python train.py --noise_aug=0.002 --spec_augment=false --text_encoder_activation="reglu" --optimizer="soap" --shampoo_beta=0.95 --weight_decay=0.0
Rows from block 4 of the text encoder, named by matrix and row number. Each number is 128 + 24 x the weight over its row's rms, rounded and kept within 0 to 255. All counts start at 0. Numbers have three digits each. After the name is the row's rms in percent of the matrix's.
# proj: attention output (text_encoder.blocks.4.attn.proj.weight, 384x384), inputs 96-191
proj.90 100:167147101076120078166156138137158139129135172095106118094090098103121160117152134159110151129160148147135106154110100120118128117123152129111120134170102097125160128168094131127132145134112125112110114112153149140117122074139111125119156152175181108165106121108142111175188096109146142124
proj.91 104:109098156108153106122132123133119153078131121127129134131125129091159094128111110115115121120096140143168146076152117148129113105153151155114131145094148138158142110074113088115100078176098132093133160124122133127137131150126094108139130112064119135103152103138118087130107126101186083111
proj.92 103:153124119138096107148151091145142146116150114078124091094083120144143111116116180155120111125167118131198147114109156113120158124107142089128178127157103149187101121157179101113138148132129127150124120120129066080108145131118141142102147118152143123091079086127143127144134123121146160152
proj.93 096:119086109113144113149138123172133144161095125152120136133139121147124094132113139128124092170160129088149118101148139124134127147087146122141199111128149167128110109116104148163077143133099091148086135136109110155120138164102131084133114125099154152165137171092114135172126123125114128178
proj.94 100:116093128146133088114131146134140113126127139159118120112156134156096107137150118136135128149118163118086132135148121135170106140128134177125132134121151110145109077109133153108103072138091129102102136152101155152109094145124097101143155167168153094149133177100081136139114097120127125109
proj.95 098:127116114153088097140151141124172100094142121125147127098134121133168144116136157137105141163152105118102132137085167172153115112094144103167119114131145141174119128076154127139089114176100159151091121123155106129137141127095119123123103139118117125157083061103069180129139141109105102147
proj.96 103:152159102122132096132136133101132147105145114149142118136175105152115106124141132115125144163134135132128125114135106100108122133119123152141078082113128106101143124091146115103083139128094129118169140082141156099088098106122109128110118135138147107156122129118083121128154147114106144130
proj.97 097:123096112119113146112108149133122139131116137114117158110103119113112111173135132167098104126133153124097136130098148132127128151139120142124074057117130144116142148127140139104065099133114146125127171142132127134163147118070123098142079154135096126095187135120103114155126119186127120116
proj.98 103:138108158130148107097162074134130060136130119111119175117136098128104146150147107125100152108130122130130117113090145124120103133165144084192086138118171126147118121111146107126106126118148202143127119110113130125130101119125142102131113100104078136148135136105116110127123132148136145128
proj.99 095:176147092103163113121141110128114092181187131149127185128159154089107102095153144126137131131118128105153123091116109150136150090121112120101125128138155130188104134084109059135135119165104160147114159123119133104124170134142109084175172134116118177149129102155153082131128142108129092097
proj.100 110:121114148133121121159128087147149140131146127123091155125134139151128104160134061110109154157194122132135179140110097133113149123138131179106131127139089102113134121162102161110120105130138102138121125091109110115112140127189152152130161115140129091107140137106102107116100118174101132086
proj.101 098:160118122132117171102081104131112193146143118151141148118122113154131145142159080133120086146140156110114096114124128108185110145170140127174104116081126127147119150129138115113128149095119158120117153156145174194145101122102116119132132113118174150147091072111131083134157161127145128123
proj.102 100:103105118155139095127136125134173154090139145136108095123118139114134061156139148095145136144135132154154131124100128165122139141143178131121101067136128088160096123107124121099123123135130149102154142121151081096145128144158132084094141124083090150123085099116160100153099154131134141119
proj.103 095:118107164114139124107122122125105127123160084086084140112106083113147123131134144142087118128094088163123132205112139086159127143133146145098079150144098115081161151088083163114115144136116127129128161127167150153096125144125087104128136080123095134093109114096092139138117105157152134174
proj.104 101:135142114178093167127111141112117110118127108137115138122129143164179135121157145166159104142144106156112195141150086117169091130128156154142104115102138128149079102122147132109108122168146117100120122136142127101108096137117144085133118121132120108114129128161123105093140110123139142124
proj.105 100:108149126146130118114121125071162151130099146123130111127127130095103117150091114123148104168095097129147099147109114147121119117087094143127145099161155101144093125132122169128123152128136093100137108141136106124126109148117165105089135112129173135125128106134105123167121143131067163120
proj.106 093:155099129122154134106117121113104171137154130178162126106143116119075152162096113159127100106165115126122156108158123149096116154135108140142080147106093162132101137143152106072137126108122189111113170122148129144140119132134170164113199126121098147115105128116102139114165126130132144144
proj.107 096:109155130159124152121154062144138113155160086113150140111134138127091133140142119113153144105096131119128098111135138137149166088133106129131147129113128149117094145085108130152147171130121158121105140120083130154145137166166134116118138107159131097115106112102116125113147125113155146131
proj.108 099:139120167172127144130081145140110097090130128159092105108120133126121094161127124156121082144127132151135147152140132143161117121114145131159115157120110135120117131114116136130109123140164182161149120122118116120092107151131122167116116157110122124156124129113153153105134132124152128124
proj.109 102:144144108126136156137166085082095100143139090084131128155099152119167144153148156102139090110126130128125118084113075102103135164180154127146131140143134131112137118132131102113122139087139138124142135155132154158147134148135139104102123107097126128137129127140140132092136130123133113149
proj.110 100:115114128141122136182154151103122095123121130125069108121120134192141111137116130133145157124165096145118156140114114144156141087139141137110136178121169130129144086125146107131121125144102088097134113139111109174135138156141123146145128141123141079123136136118113140126123132115124059070
proj.111 097:166153160144138134128087117126143121100146114157122135140158117127101108129124133118123132092108129131150067096088148135167079134129144111126124107108171115158170139126116135168123140128128104148114138136114109126111125157133134139175156153149107115116112097135138130148101171173118139114
proj.112 097:127106139167130100121107082128131149133063106132137142142104128090151112113078130118113116108098123148119159094123131108135150149151110123174132157116121141129154129082152102100159156118123134117118149069137102143152140131127143153099136114171125100147127109136112136112150118123116139154
proj.113 105:145142084113150129113134108126133126108117115118102138129122143128155133127131141147138132129141099093102159093144126154126103123118135141165123122103191128123131078142110131131136092146089152104127117178138089127146124126144095100130123155110124117121099135133122110137119085148124124105
proj.114 099:142135144121136117128103107124111114105084115121129106147130133126120111142153105153126166104124150153151149135179118119160141092130114108143154176143144112165107097103147072078112120168100141126165167153142134134103132117156126153094142116153172106171104119129139130119142184147166101110
proj.115 105:119130120137150136131125159103130150105202157161109088157143120132098134132142181135126165161095117140136138164158081127139104126166134162124106156090124101118128061117103140129128147185174157127124103120149157162119123147111128162125115134146087138135116102087118149102071166142152138103
proj.116 106:121139105117129060128164151142140174100153166126124123133187125093150125106147158166112127184077109078099154122141134179167131120153145165117117133092146146139099110137109149137116084126120132126111116168136128155154110114132115115129162149109136109113120168175131120155133074124142096113
proj.117 102:127103158110140106118133147117116146118152132110104085114104133139100085169107079105126131114157134141138174119147122155169137131136061139137090121157133109159137153162122122130141119115112136178123111090055093122160111149171119129123152137146121133136083100123137105176091124144124110098
proj.118 102:131174087127106121139113151085112105128147157129136131138132105115126132116150101169110137166095158145172135142135097147178133110120149133112096121130162107108142083148119154108188150153102100159125139107100102149134119182154125086106147153173110133128147099147122146136140185140150140119
proj.119 102:159110145137139135126126104105128090111117112180149116118102157110128109125125129119144111119151151143168128156079124133159143101110113101158182117146133150122118107191110087136127126127132119081105160145089131134098204154147136178124079139113114115157139110169130161093128097145101127131
proj.120 106:117137125147138120076168193113142076127147130145137106140130145121099086159106109166113116120128111155173128101111113106091144137139150151148145130167098126134121129136173136102147162135106125129085147078142087140127127144153136108106096137129133122133161106117133116141142140117146136162
proj.121 091:114082113110135117112123116162151151122137140099142144114102144164139136152123154203119126129158146151123140172142142113175102138104171139114116179111078118127126142127108111142113117129127101170142119096115064143112142149108119130142122167108086115162104161134188134129136091090158129156
proj.122 107:118129112093115136129110167140117125094163178137098104130154102086088100125097116134084138160114109131110102116128125109155146097167093092118126154121138152147129202152127166168156112096126120136151146158124164176160123131052149131127126151157163136119124126101107096127127139138087167109
proj.123 103:107148121120089132185133088084117113113105162139133167156138172136158095102186147130157123084097079158126123143126081128086180138155078099144170130187111156108125158134113117145180179123143158128064111165116102095123124127137128134114125123123160122102157112147075111133153132131114168160
proj.124 101:129151131152140139126170111128096048081116124107150101173144163151157113112105153123146171110112107075125107137109110107142100138119157110129170141148122140155106146114165133128090130140159110111147123180148107127115109090146083138083121150099112119101108124143123133165132142124144136126
proj.125 096:087130126144101165154123129110097092118093134143105118151117144146139151109107124098137129124140125126152121131129175124120125128142111121155121153182149130132134112111136125138073136139121184121155143165147159110140133135077119112094164138118118134111092112133145116096130135131108111174
proj.126 106:096136095148152135125122123153158131072115133114109127129155101089128114128142124130124098164165142133177149131135158141153150120154096083079192160170121131103138104131127110152132148127131168127115127116133143133180120137116143204090173112110091124165108156115125123115103127149140115110
proj.127 104:151145129103129135125120118111114109166110128126147085117124080157114099132132139124157127134131143110168118131130105117140158133110158157103112131104158135143130086124087166139144125154115134158097137175098132106049160157107125116095116135207109146147097162122083083105130114148131169157
proj.128 097:097106108133127104100193150092103132146182145188148108147147157143120122158134145154106088133107135116110114131127136118089128103180116125083146121104153143164124152122134108118169154101114092143156111137137152136131117126113091162115121090106093095120130081104134092134083089139095113096
proj.129 100:142118157161140105110131109141101103114173131120130142130088160121096125140144080099120159152133134154148160124150130130127150138159112146113110149069122150148099111118152146094142120089155134136199103114111127117111099136080129121120169083156090110139126143131121132125104121160134137121
proj.130 105:109174188116137103123124127133119134136174110123119124128118147119146098137121063111100145138145130142105130141122120134131138134098138171143118114142095132132126114117075150120116128156176118140124112126093116113109140093132090128095091162104148116114119085102119131155152156118142114105
proj.131 108:118125103127080124139150110166148128114111121117116119139137130123149113135120124146128149145130108128130104121140147134108161134118122122134113151125132149136153174110111124155115127155109124153138137110104130137178151167105102110145171110134135113131152078151078109142069165134079123115
proj.132 101:112083084156131150136124140133183117135133117130144112075139113102148195106136128183135134117070137146092110137129133120128116093115139133105164107123137118115130080112136120124124128118100130150133132144132141132106142151100120133098127125111102116142096130134129157134112101143122141127
proj.133 106:148098150130125152156140137146143130153124122152134133096136113128129150165084126110149162128139153145122156173177161099103145160112129120114116089130129148110187126105136100124123114156161100134112137102154128132108147100155130148140142120130173114122140097144100126094082122136115119116
proj.134 101:130123143161127108126108136123128080120078136148105121073119127141126125089171111139167198132146161121132081116104079121103140197151136165122148104138109102115129124142140135135092142110133127119126148179117092138091143123181140106077126136171161134133111143119139116147141171093095125105
proj.135 101:126104125081107118111141131174107128118146136154110157111114106103053130127161136130154166098129105135126117140133121114101098106144132139132143106140080100125112154152126121117100123104102076106155152126154182125155131105103107169109122120112156142110108149163117101180124136141094129111
proj.136 098:159106108123159170110111148133142152157144123157118119164190118116103135120118140129148118129081121087156122117151139126145098061131141120131137156108109107095123111139111141116118113091082119127125152176120130138087157110176130118110104144119094140170125176095133095112210123143137139078
proj.137 094:126161172138122112170101128133170182097102126142107168125137130119114157079123117101159138116138099106117142096115102099097136159109105104130102166149104129122132136126140124117112080112097125114132099171101132088106112118100121141137177149123147114121090107156143107149139102146142146128
proj.138 102:092150089078153060142132115136154169118118116106171105105155088142112113104139155130165130141108116113154132116098151120150095146154112160130139153115141105123134161122132136138145136120144131126101161142143107115142133131131106137165164163105149147139139169111111152146111139136156096143
proj.139 094:152126079103120123096100118094118084132081084141117110114135163113131125084133103134102162141117155164161106082128101117119124148098159119150112142119142098124165090149118153137134143114117093168126139123105150154105127148108172121108133136147162161136120144113084152123135162148157103086
proj.140 100:099132112179166139118130122112139100117102133151115076174122088100104076112099153177122107137062103115127154100096154155116128103154141102147137104134133148142143129135098101126128152124135084127152167112134143139079159116180139133120090139132130153180141137111156126146096159128105106127
proj.141 096:143101117085089167103149107130159157094163115114124158116132107060127097160134133105128125128129135106164114150131120112129156153162110117116111145142103179110114154092129140144168132154122160175125143120113145158108165199126113094130164115169112106119085136107120108105131093088141152158
proj.142 101:133123131138133120115111117119126071105145121161113177123088143136148135125124124159167156139173153118114151121154145141152124141121137093147071106110178128149167112139108153064154111098093158144150100125105105117161132104132176136138106121108118125116149125148143146102148157154128079100
proj.143 102:092108142111135114142118138126104156101147149150109086096164135105110117168169114099097106132106098119109105161115118147117111155131136103135108106156095161140144111137101127150152152156158125122144082160137169119106112144089099151134104126116134155123122110110091138109128164131156119092
proj.144 104:122102161117089091137128109138098091132125143163138148131124139131131147131115129116110148066124093082154149123054130111143154108102113136104133130125152152197144098121107117115173070107124118119092133144120145150097138166082098086126093106132096123127148115110147096139097156121090116116
proj.145 102:162127148124105069159064120171147133144136180088134118124132121135140111114130115187100120142144152143136138089135135120137109105122131102183110125144122160131116099111146140101130121105147127115128098180110128156143093148121087108112117124162112167106128119109089086165144102133111160122
proj.146 107:138136163091156123137098100150147107091163133126104159112121133147066117172072106135120131124124139123129145173171111118168130138130127148121104110160101117122069139126137142099114094111124147156138114082128113148159138118146122152107127162160100117126111133084136105159112097106112169100
proj.147 093:085122138171139127165122094107117115112084152131116125111120110115165117137136202133118124082092113140155124129125151150130116144164135116141137129163127182151168124146084111175124115159132125126105127158152161154127114126126104175191054135090112152149110104086144153114098158127118147114
proj.148 100:149117107093138113132150093126135129149134101132088136067111101133127121124116097122177128094138108126045136087102117162130149113109145161139065118127123114141145147124121137124139105106139138185115099094134125137091177101132131092151097107132096151106131116109109110129085123162116149136
proj.149 102:132159094126111137133090109121122158121118142128079100108119127126162118116130131135137158180147093133090152123099125113112135062202115151154127144140128116120109113104170151173158142162100137114095117114139138140130140189112080058143146149118109122074152099128157143122102117100131138149
proj.150 098:099155135158123138166146120118087094138139092144164118145150126123111108129123119107135162161142113087133128173114125136119115108102104113104158118080120156122151133166134097183110107116151117133108093150139137132151103120124139173161127151140127109141117138115116153146155110135092092175
proj.151 102:128134144129119153128169154085118065134106121059132160133142129118127137115117142153124141113151152114173093134140113141104145124125105090125164135147170129174115101116046111172142106108104146130117137085166132139134166132155095159154123109114114136144143150100161123140071145126139091107
proj.152 096:114179134130170103131140113059130087079114174128164143105133097170107123149134119112120142161124143160115127127104091110102096167105140167144122130143096096150162126144138117124112146154142124114091086101133094154112131088136134149160120166122098125117154098117137194118111159109133115106
proj.153 102:124120092140140142118139098100107173133109143133104153134140113141095094098142102100129133144130118148109150120133122168114086097127127126132165117108116139160118164099133074147079133109138094129163134121118156134136148141106135125152128116145141123148111120124122081148096130140152134163
proj.154 105:168111136104128116108118104109144119146181075155130176153134164084121101128134113115143140144118098088163117099080150123152171162120117095114130125187079118157086210136167110119151106121151117163160123082119082160152140138085114101126140092120142123119121158143168141124070101147105121166
proj.155 105:151106135144132101098137177114117122145142126154126109112147123165145110129140095117117086197141127099123135142187133146124144136078145094129132090082157159142116103116110129098062072118115132120145141116124130094114127049133123112185073103100124144131103104159141118098129096142111149101
proj.156 099:104143122129087117125126147102117115142116115154132110128146133144119166105141133151173122141162079122151120135153104103089158105116104126108142138155125089118123108166129155114188137123176103145117132128152147135072120140160128124102081151191099151102161144159148159123067159108116140140
proj.157 102:108127100095151159142126165120112134158113113113123130145155139141108110137158138120150119144141111132141097171123110181106115109149144124087128114096114144098146090104093111169108124143107099117104143119162116136147133139150094134143115137117131143117127142135102146127140143129111148132
proj.158 098:130152131128099155136153137128152115107139134116152142136140131138099146117129149139128106168144152149147140136153120130147110165116136129144097143139172114149117204104129134136145144143107159151159158094134099179155151122113097171155151118130073118116125124143145095096079140139128129130
proj.159 098:153146138108121120124113099168132199121101118144133121135154115086127168125117130146146072142102149156113086092160121157107149085119139108124085167128156136134134132108119143105127126091093182161142112147120127092115129136123079127124143111147119116111087119164125116090138092151102147138
proj.160 095:104122123108076141152153101095153120143134159139169166170110145096099156154149159134132179082140140149142105131116125133108132127150129136117169083149088136133167128136164156127135149113128134128115074117152093176135093141060148141103108130163139134103172150091119150155122134123101116111
proj.161 100:116128108146116143091150139118138129100146154120146093159136070115115106141091138160134092141128142132141122170136101124091105165102101133128137165120140142149118096093111142124095126130105097133180128114155121137160096104103102173153161123173159148149149130154124150156053147154090163120
proj.162 100:095149097077163128133113133148166142137118102113123123128141104117088141143112120113146120145109166099120161132096112139097102118115118152113156097116157089086141104134153105134097105125138113124115152108133107148118119118127174153099158132129134134126109162132129135141128063136150105118
proj.163 104:121129136193159119145114112100061066125116099128115124111110126131073129145138118143132169105130122167167129118126143069130160144118150094106154108193114149136110161116145116117107161115117108119131128111139116126114116092149131174076132115079147169119086115152118148107210130115143143148
proj.164 091:130131154135094147122166100115172093090125128158111151132128135091111133153111143144143186113116099134118201132106135132146112090129164141128108148118132172184121106157118133113159119114132128154123146109134111132137193175142136117151108126118168111142115102137112093139143130112103077114
proj.165 098:133138141106178125094107119128118162149090130181149149142152095129074127135134105101147103130163166122101133157142108122111069136170104089153132074167096134112112124162145106129108119085128144119131121103161135165132054121119106176088115133123130147112122152123107137159196064106157117110
proj.166 102:085128148131113127110149169129096146101122144137147106140126124129131119116081151135108094130142122136086122117117121098132140131120097148135163157184130101121157117122143128109095081126117110148116106130118099132098102111157149101155115118123154087129155132156112149124097118116106145142
proj.167 098:172146146080180132126144124110123111177140132094132134115129112125125135133130118153103133084117204197117156123146118141104137130159126145162116106146091131150101124136137138132112099133125144111120128075115125141157106144133142127124167127145185149113153104110127128109120112102130136116
proj.168 108:111099137069126118133126138131135128163141102163107172090152141125083150147117127103118178079098161093134068101108115127135110154130106109115121141092136132130132060120137164080150080115115114152155112143160141162085138095112087078142134145114130145139105137135153103072118096143115135112
proj.169 085:127114136114101149157109134150084166174132093144127071108126124123146138104123159121119130162098138114091110137131124078094144116110107166150150146155134166089119122095092136128113108096128106168122174126140100128146133109118108080134149110111146135164083130159153089146113127126100141133
proj.170 096:091135131107120105154152135097169154139092141124099109132106102156141173130188155155111093097114165152168114141147149139102128134151126169169108108123171101114129117106133090117154131137125128180121147150117159113109153153127091116127077136128126106108160143140183123127111149143160117116
proj.171 101:120113109124113140151145110109136131109138158107131103121139118143142139123150135099109145125124089157182121109116114159151117146129204081115113105101122120165113110130130107149122095168160135150135143137093119127111189124148175108114117167118126113105068106123154153089095161075164141162
proj.172 101:075154132137128124115147126110116100159112121111134132122124123144181128125154131136139155138110162145119105169177110138130118160100139139142128099134156134109117100092151102119088104148156134154132145144162133137151140090105136157146129132136103127154132088111111153080112123165102102128
proj.173 097:098118137172102125150130106119125143139102118152118127124076120115147143148123135139090105125164131153093140139130144140104140092146112120135107137160106128133151120180111096125110132126104113119177140088132107126118141081095150181103099121083114154148114137147126113121104133131112148114
proj.174 098:111100169153104083138077113162152103136117147138089165082087133128123127151164144145101122107157103165156148114138088103107125081092142134109187124112129087112127091119089129153135152111136068093163148122096151123106149055145122139098094152076134111108144133177167196135083179154087133124
proj.175 104:102124090120119141116151156073154127142142126128115140119125140098153156103161130148099181126131166105122152146106131137122134157140103093128123099170164111130114129124131098145127137140096136119106141151150112063151130161096159138112123168156085135123125099130121134051130102126131158123
proj.176 103:142133093118107128104104123115112156128170148150145134133121096170148171108129118133140134085135113121139154108163165099131127064102141100135140143109126171131108133124127135113124157095088133135160152127152149137133109159128130134130087101127114146114138109137120106121107137173177139096
proj.177 105:115114135133137121159133098151117161168105127111138135161142109137112161091137124117122103136137117129134130117182116152133117112145130123132122110111142115145133133143108141122141112124131145122149150140109099118147097112169149139120139173129147105078104137143157128149093114098089160070
proj.178 107:134120150154136119129090093093123134134120154169104157155137164128149110127094129115120092115098111084125108133144114114145100118161134124147127143146062128151087127182108120102125121128165106110136140157112125106088136121100118122111124072131111118139100148115117098158146087127100089080
proj.179 097:083092148112133145141153091121122187130117109113136153154109132131200146105174148135139148125122086125082121110149141103103100144127154171113132150112123159141110156128175089085090122119132097105178144155146142104110109099062109110152145126102171128100128120215087125112137137132102132105
proj.180 105:137118126093123143102089102146103110173076112158119096120170159102121152130136117099141158097119106095103094117077105099082116123152120130116127139119110120114110099152147119135122131116139112077132075141116165093169128127099118130090146108103155170143155110117122108150149114096116152108
proj.181 096:096154122128154109125138147122101116130142092136109057086130169160136070114123104158120133128159074115128150141155157121184116093130083093140121164145139130116104164172151136086115160110153154135158167125151091106165177081126129134108117105063118196110116104148151126173141121106124140106
proj.182 103:102118106137192111120110144129160103109109118081160152143100136144102124095120133165137059174137129131157113123098111136128086115073170137119120076124154096116115122148112137116110132118116106157162145054106134097113124155152136124157116144111157187134122100176123087157147163133151112114
proj.183 094:117096120137149133110120073127139119146123119144119119109132110123120087124143102111130134118113140134140073125132135115127148121117117122119164130126143125156134143147116170146139118126126109145116132128169142125129190142130119199110147141140141109114121158171190135107084117148125124113
proj.184 097:151129130184117109181130125159114182094101139138144124119115133118117105117105133133160164112102166122134142110162058114103145121130131161110104155125155119132107136131095127131139165134141116086141120129123157094147127120156140119110187135120196168145115170113138085172145116113119105150
proj.185 097:137126110080140119094144136152097101115180191102115125111156113091109110126086172132120093121080126144180128145098137133109132112141141155086123157124162140126175120094136109140126158154097122121115148152137111124103184150137146159093149122146102152147129137104183162131097186154137143163
proj.186 103:155126123073107103099119089151106147136122122125133132107128113125146099147154139110139110133124111111109081137147108167134162117116148092131159155169142079109126138139147080148147140101121101124118162096144090163138125137139151177125142138123132145136104134150146134067089154125141117097
proj.187 096:086066078131091140119147141108107134084141082119149115161114116150135117164111093119115120147150123109129152117140146108096139124144172115145101154098161138143123112047159116144107082148136109113122186124151110112134154144127138110139114136142106130123166119103157134093090138107158121127
proj.188 105:115118170130152134140124131106099134080159152116152113095138112098102120120131075110128119094159131106135099086077149119146114110113152131141166137143091113151117158129097127145143128145120110173108125148118087108103098166145129121124112112116177133149139137124128117146132107137148104143
proj.189 093:108120126110123137119079148142166159142093158137123128130124088110108170119137129130121122139145137144138155118110105151102121190133119145133105136126097137125111139125112145129135141125129114150102165149110117124087140172156133111112102159127101138131114160111120082158177155135136141129
proj.190 104:093118137133136121125086130208127134112113161087118114126158117126119095133153094139104091148133152120132162166140069118088111149094134173104136099133146137103118137135118132116141125110121110123123131149158138105116129115142125141115149129154174131130135118098080125114111150140093155099
proj.191 102:139091158134161138102146105179118128129136153105154124140131103139156115115139138116146122099144146149083149160127073109139129117117150130120147105099143128158135099144134138132117086112131153124137136097133106107108104125150143111079109157095147099103151134130091158143096064142137095146
proj.192 098:135157132096075119148143106136091086113135136107108114125089123142165161139158144168114136086104130157115124141146134150147132149092135131110113114123177142136129152070153179162057111158139139146148135132130164160158128132111143161138143117120121163133170143114126116126118111101105098126
proj.193 097:147121106147148137120133174097062128139130135124136095119158118150137136122116138169132086176117122119167094133124111136134110124142133101128161104152132158162109108156112102136150095092151067178114099147114145113091146088124100154088061100107167195134117068138147127129108171145124115121
proj.194 102:140125140124107149131148102159088116160127087140144109140173138079133115133102124116144155138115112164151179139101115104142142100174087121129120148149088112147132114132135156142183137120138126125176123079121163114112131097108174108078099094111099131101145130118133134117149180130160123124
proj.195 106:139168142174146098086101127116172139104131126110106143144115133126106118171115150105124130149125124091131123132123151107113145105074146124088113127093126137137095118162116161109150153123120149107158136100115162110149130126125123176156080081101146164119162160126168110142107124124134115106
proj.196 094:150166155173107140146152150148122086110116174140113109090122125129109145115186113144116117142137130109130135162151140136125131135119071137117147130104113140103129092119128124150149155158167097142109182139148163112132151170097135176129137085120129148133118078135090112129120144150107154124
proj.197 096:085169122114108121127165147142131146156122104151169114151115121121137123149086141131151123109130121117135109153098152123129104129089151135120081117129130156131133120150144118118160133113127093118114091124146127130121124183125116093170135134146146148163119160144157103113139107099124145176
proj.198 105:120140131164155122126102155130148108111124121150110156102126117099118165107099126103126127157152108111145128104144103193106136128127160075139129121107151091134106096146102153136107119096140149117145118158124121129148149141111116103149149137113110141155119179163160126120084147088123129136
proj.199 099:132128105127060126112154092174113137148176144110145161103146117128095123105171148124076096139131162113099113120133157133136159168117130161094149089104174123131137113128102133119169119101129125107085147113127142141101121106088144145099152105176147127166140135102109079137139140103131139133
proj.200 097:090128128122152100131171130119121139126152171157117153092106087146076110156140105157142144170100111132159111136119125115199114125109137109127114126131144109089089139152105166089123103146147142170160099117102135114120144118138155117074132138126098132071095117131123117168140155166149137098
proj.201 099:067110106129132142114125187100145100112097117165148142133164154105125124143150106089160117137134116127122121149170113160098131115125175130096154159134151143180113102161123087108105112126105116129189126153131154105136135102136097119136136089103129144125124125147085120134131143100090115120
proj.202 094:111130141150161133105112124129146140121101089170087086130122142135149119153164083152149071145154127114106158140176137130147138143093129146135101143077121176116134100120071187131139142142158145149124129091142112092108120127117151146121110105106083141121128148106147144108152111135155147105
proj.203 100:134127108132166149088150085141134132121133107113126126116138108120114106145134137141127130148132122113133127123140140128153115135124094133121116141128148137154084145134129132135165138121160164106124118103150170155144166118124158160135121100109127147150105104119093125083102170151150154154
proj.204 107:113143121144089127146121087118184147165083125118116098127151137125183162083117128093115152133102135114149155123140137165120089129117129104150125111109111158150145099110141130152141104119136109094128105204165147101151118136148119113124155143152135147163132107094126100158134142166152128111
proj.205 099:112119121079111118141137146088117171152125130178139118141131137100098176141128141112117102114100100145112089115111101168127120173119131099118146154148124104178127149118127126154102116091167095145135087158130111165138102145086131123086107142108101114133096124124109124178112079150129125141
proj.206 096:186156147156132142121125097095139151159167080163141157124165152125104105152146120110129139114097133121101145134134112123102169149141107120125151135109107132115146178125102147139127119135166148107117112129091149144145084139108127158134093131121121104136174167097139149083093108114144141140
proj.207 099:134163137129081096138116053145091097158117127109117133122080141156130130102144174108153141128126160145097115154129072135124122132173157162156098122126157099112130159110115152127132137102128128107107149157143129130118132149150125073136124157190124157138132103076073144117155120134126117106
proj.208 105:134164143149131173181128138084161142132103117160148124141147117113130142111127090116126083150108138117094107120101114106129186113130117112074155130124116129104154126102104148121162137104138118141184109136124143149158121139114182150124145118145091132157123127126111132119123172163104102138
proj.209 104:125099107085132076141131160139168176153116161138127135113119145100118132103127127134089177113160117116136140145118134138130136161117174118135170135110143130148150114153143159165136134167123141144117115131134109141156166172098174142137128121146104131160140104128135132113123097115127124163
proj.210 106:154124138106106156133150100132133118107126119164165085069124139153138120162177125137176174128099115109150145144127101127172111135123125141118132121120136111172146103117131108117170162137115166117129113182149136120094131101110150082102146116156111118107127116116151122149133146092173152089
proj.211 094:115136113159128126162176114131137122155140101150137149120121094099135116138123146146106128135085130175158099106134081111135114176135106151110130147122101142157190128120132161152131140153071106138089124134107107149083127160137139079118148125121098101126115119090158130134124133112143145114
proj.212 095:146116137094120124127094162133114179148146129132177125126157099133110165145125115164169156097141148119146075110142118136139151103133128099134095121132142135185130121087168148118118135148158141128109164158102114142105152158150122117104122116132145095108129132113115087137151147134141123083
proj.213 099:170114111086120163138112091150089113128179105113148116127167096105113137143067168128140106094117098176166135131099162128115124144146154120136179140153123134146137154112134093164106115112115148176158129139116094168149106155154153134133184129146141126134114124113115145101077105150142124130
proj.214 107:093120134179137133123144167083132112155143149134145133151101097128092138139068095118135122125133088141135133167124112180119151135162129142123163131136109125119129124131098098095050099090158128116126135135153188148186134131162113149119136147097153149161155140120102116132139117141134120099
proj.215 099:146099114116119100096107168136111088099148132111131131142098139089134116106140119163140148121159115120167093111088149100118115094148140108114155126103170151136117109127149078123143105139116144120129124147114147131105124128166078099108123133102107176148155129169125108122141132059111106103
proj.216 100:114149124154092155128137137146152114170114149154136137156113132121099134127138118104090134121129148132141144081143138149149110077193150153103136134059128108155094107140137102128153135100135136096116125176130143151117144164174125159092106112163123133155073100118123157153165140158156109143
proj.217 106:141086191109091123102135135144121062136141102155117159109128160120131129144173106105070150112125132104132139110077135100153172122187155134139149106139149126143123121098127120126121161079145103106145085128119129156127134117111158116092141130140116128177123155123124152097179090089137110134
proj.218 096:117146130148160141107106119112159066151154143142115140144147171137132102110125120145123155128118163107091118133154067115127144083142143187142131167075131110099148091123109103094130138106123034085127176120142115127147096063130141140116176131121152133163113129155111138154126140163134130100
proj.219 105:079077143102110122122164160082129107100159132104115113126128111141105172183156108151122135130099138143120149071143127148122156122135167116097124154114158153168140086154130128099121120127121148135204089146099133137117099102097117143135142147133130108126122148135097117081114154126193126093
proj.220 105:124094129071106119149195154109123097096183169171124145141095116118105126136170128126098116120116119134123131157080117084150109137158159119123145142118145180098133121102155124089140162135126133075116143182150159122138145117116129132104140132174134110149154119113136123152105119142117140165
proj.221 112:109140118126143153127147112084102105128059128186157094105116118151120164111127169126139131068129127139117122108127094171082156115139122118146168100110163122124138125144092121153147119067125090127131148123152114147114142138157133130137103123097121141123145116153115134090092146133112125116
proj.222 096:142156171156126134135135120134137109131132127131105166114114177115144149123116135124109178097106114112138137170116089089167097121148106121131101179158152137112115136138119122125143128101152149123147135092150087152075108115104176096107144121139113137102107118106115104128134102113125102176
proj.223 101:160115130096131117096085130159148099131120141149127117136116144166099154059099138141107129138117143104132109085105099126118140091165102117130175117130150112150110089125162112102103100112125129146169159132133117110126146157110145146078136122129152154102087128153132097107125128156115154154
proj.224 100:120104111119108126126137167176143124113122127103146154116099121114150108140189096122104163168146107132163148112089161164121126132123169140148079097161120112148095126104149128159092153165141104165102141119125102090098167153171143121080091119115101129080091110126165176150106176126133130124
proj.225 101:086117142130071105097142147112113119079142120109145145158121172109136169109159124136106140109124135123103155147096099153152096116148174146145105150089172127168126094106105092127134111118123127064122093148125116141141128100143109109130145090119153114112131103159135109148118151153135115134
proj.226 096:119159094113114180173092181142121104128150138112156104157132108171141103111126132134149144124150086125141168138145057173124107142103114131144171111155132158145155129150133113164098061081141125115092127118143156144111146191125149139076099149172140084124106144127119108123106079148134095104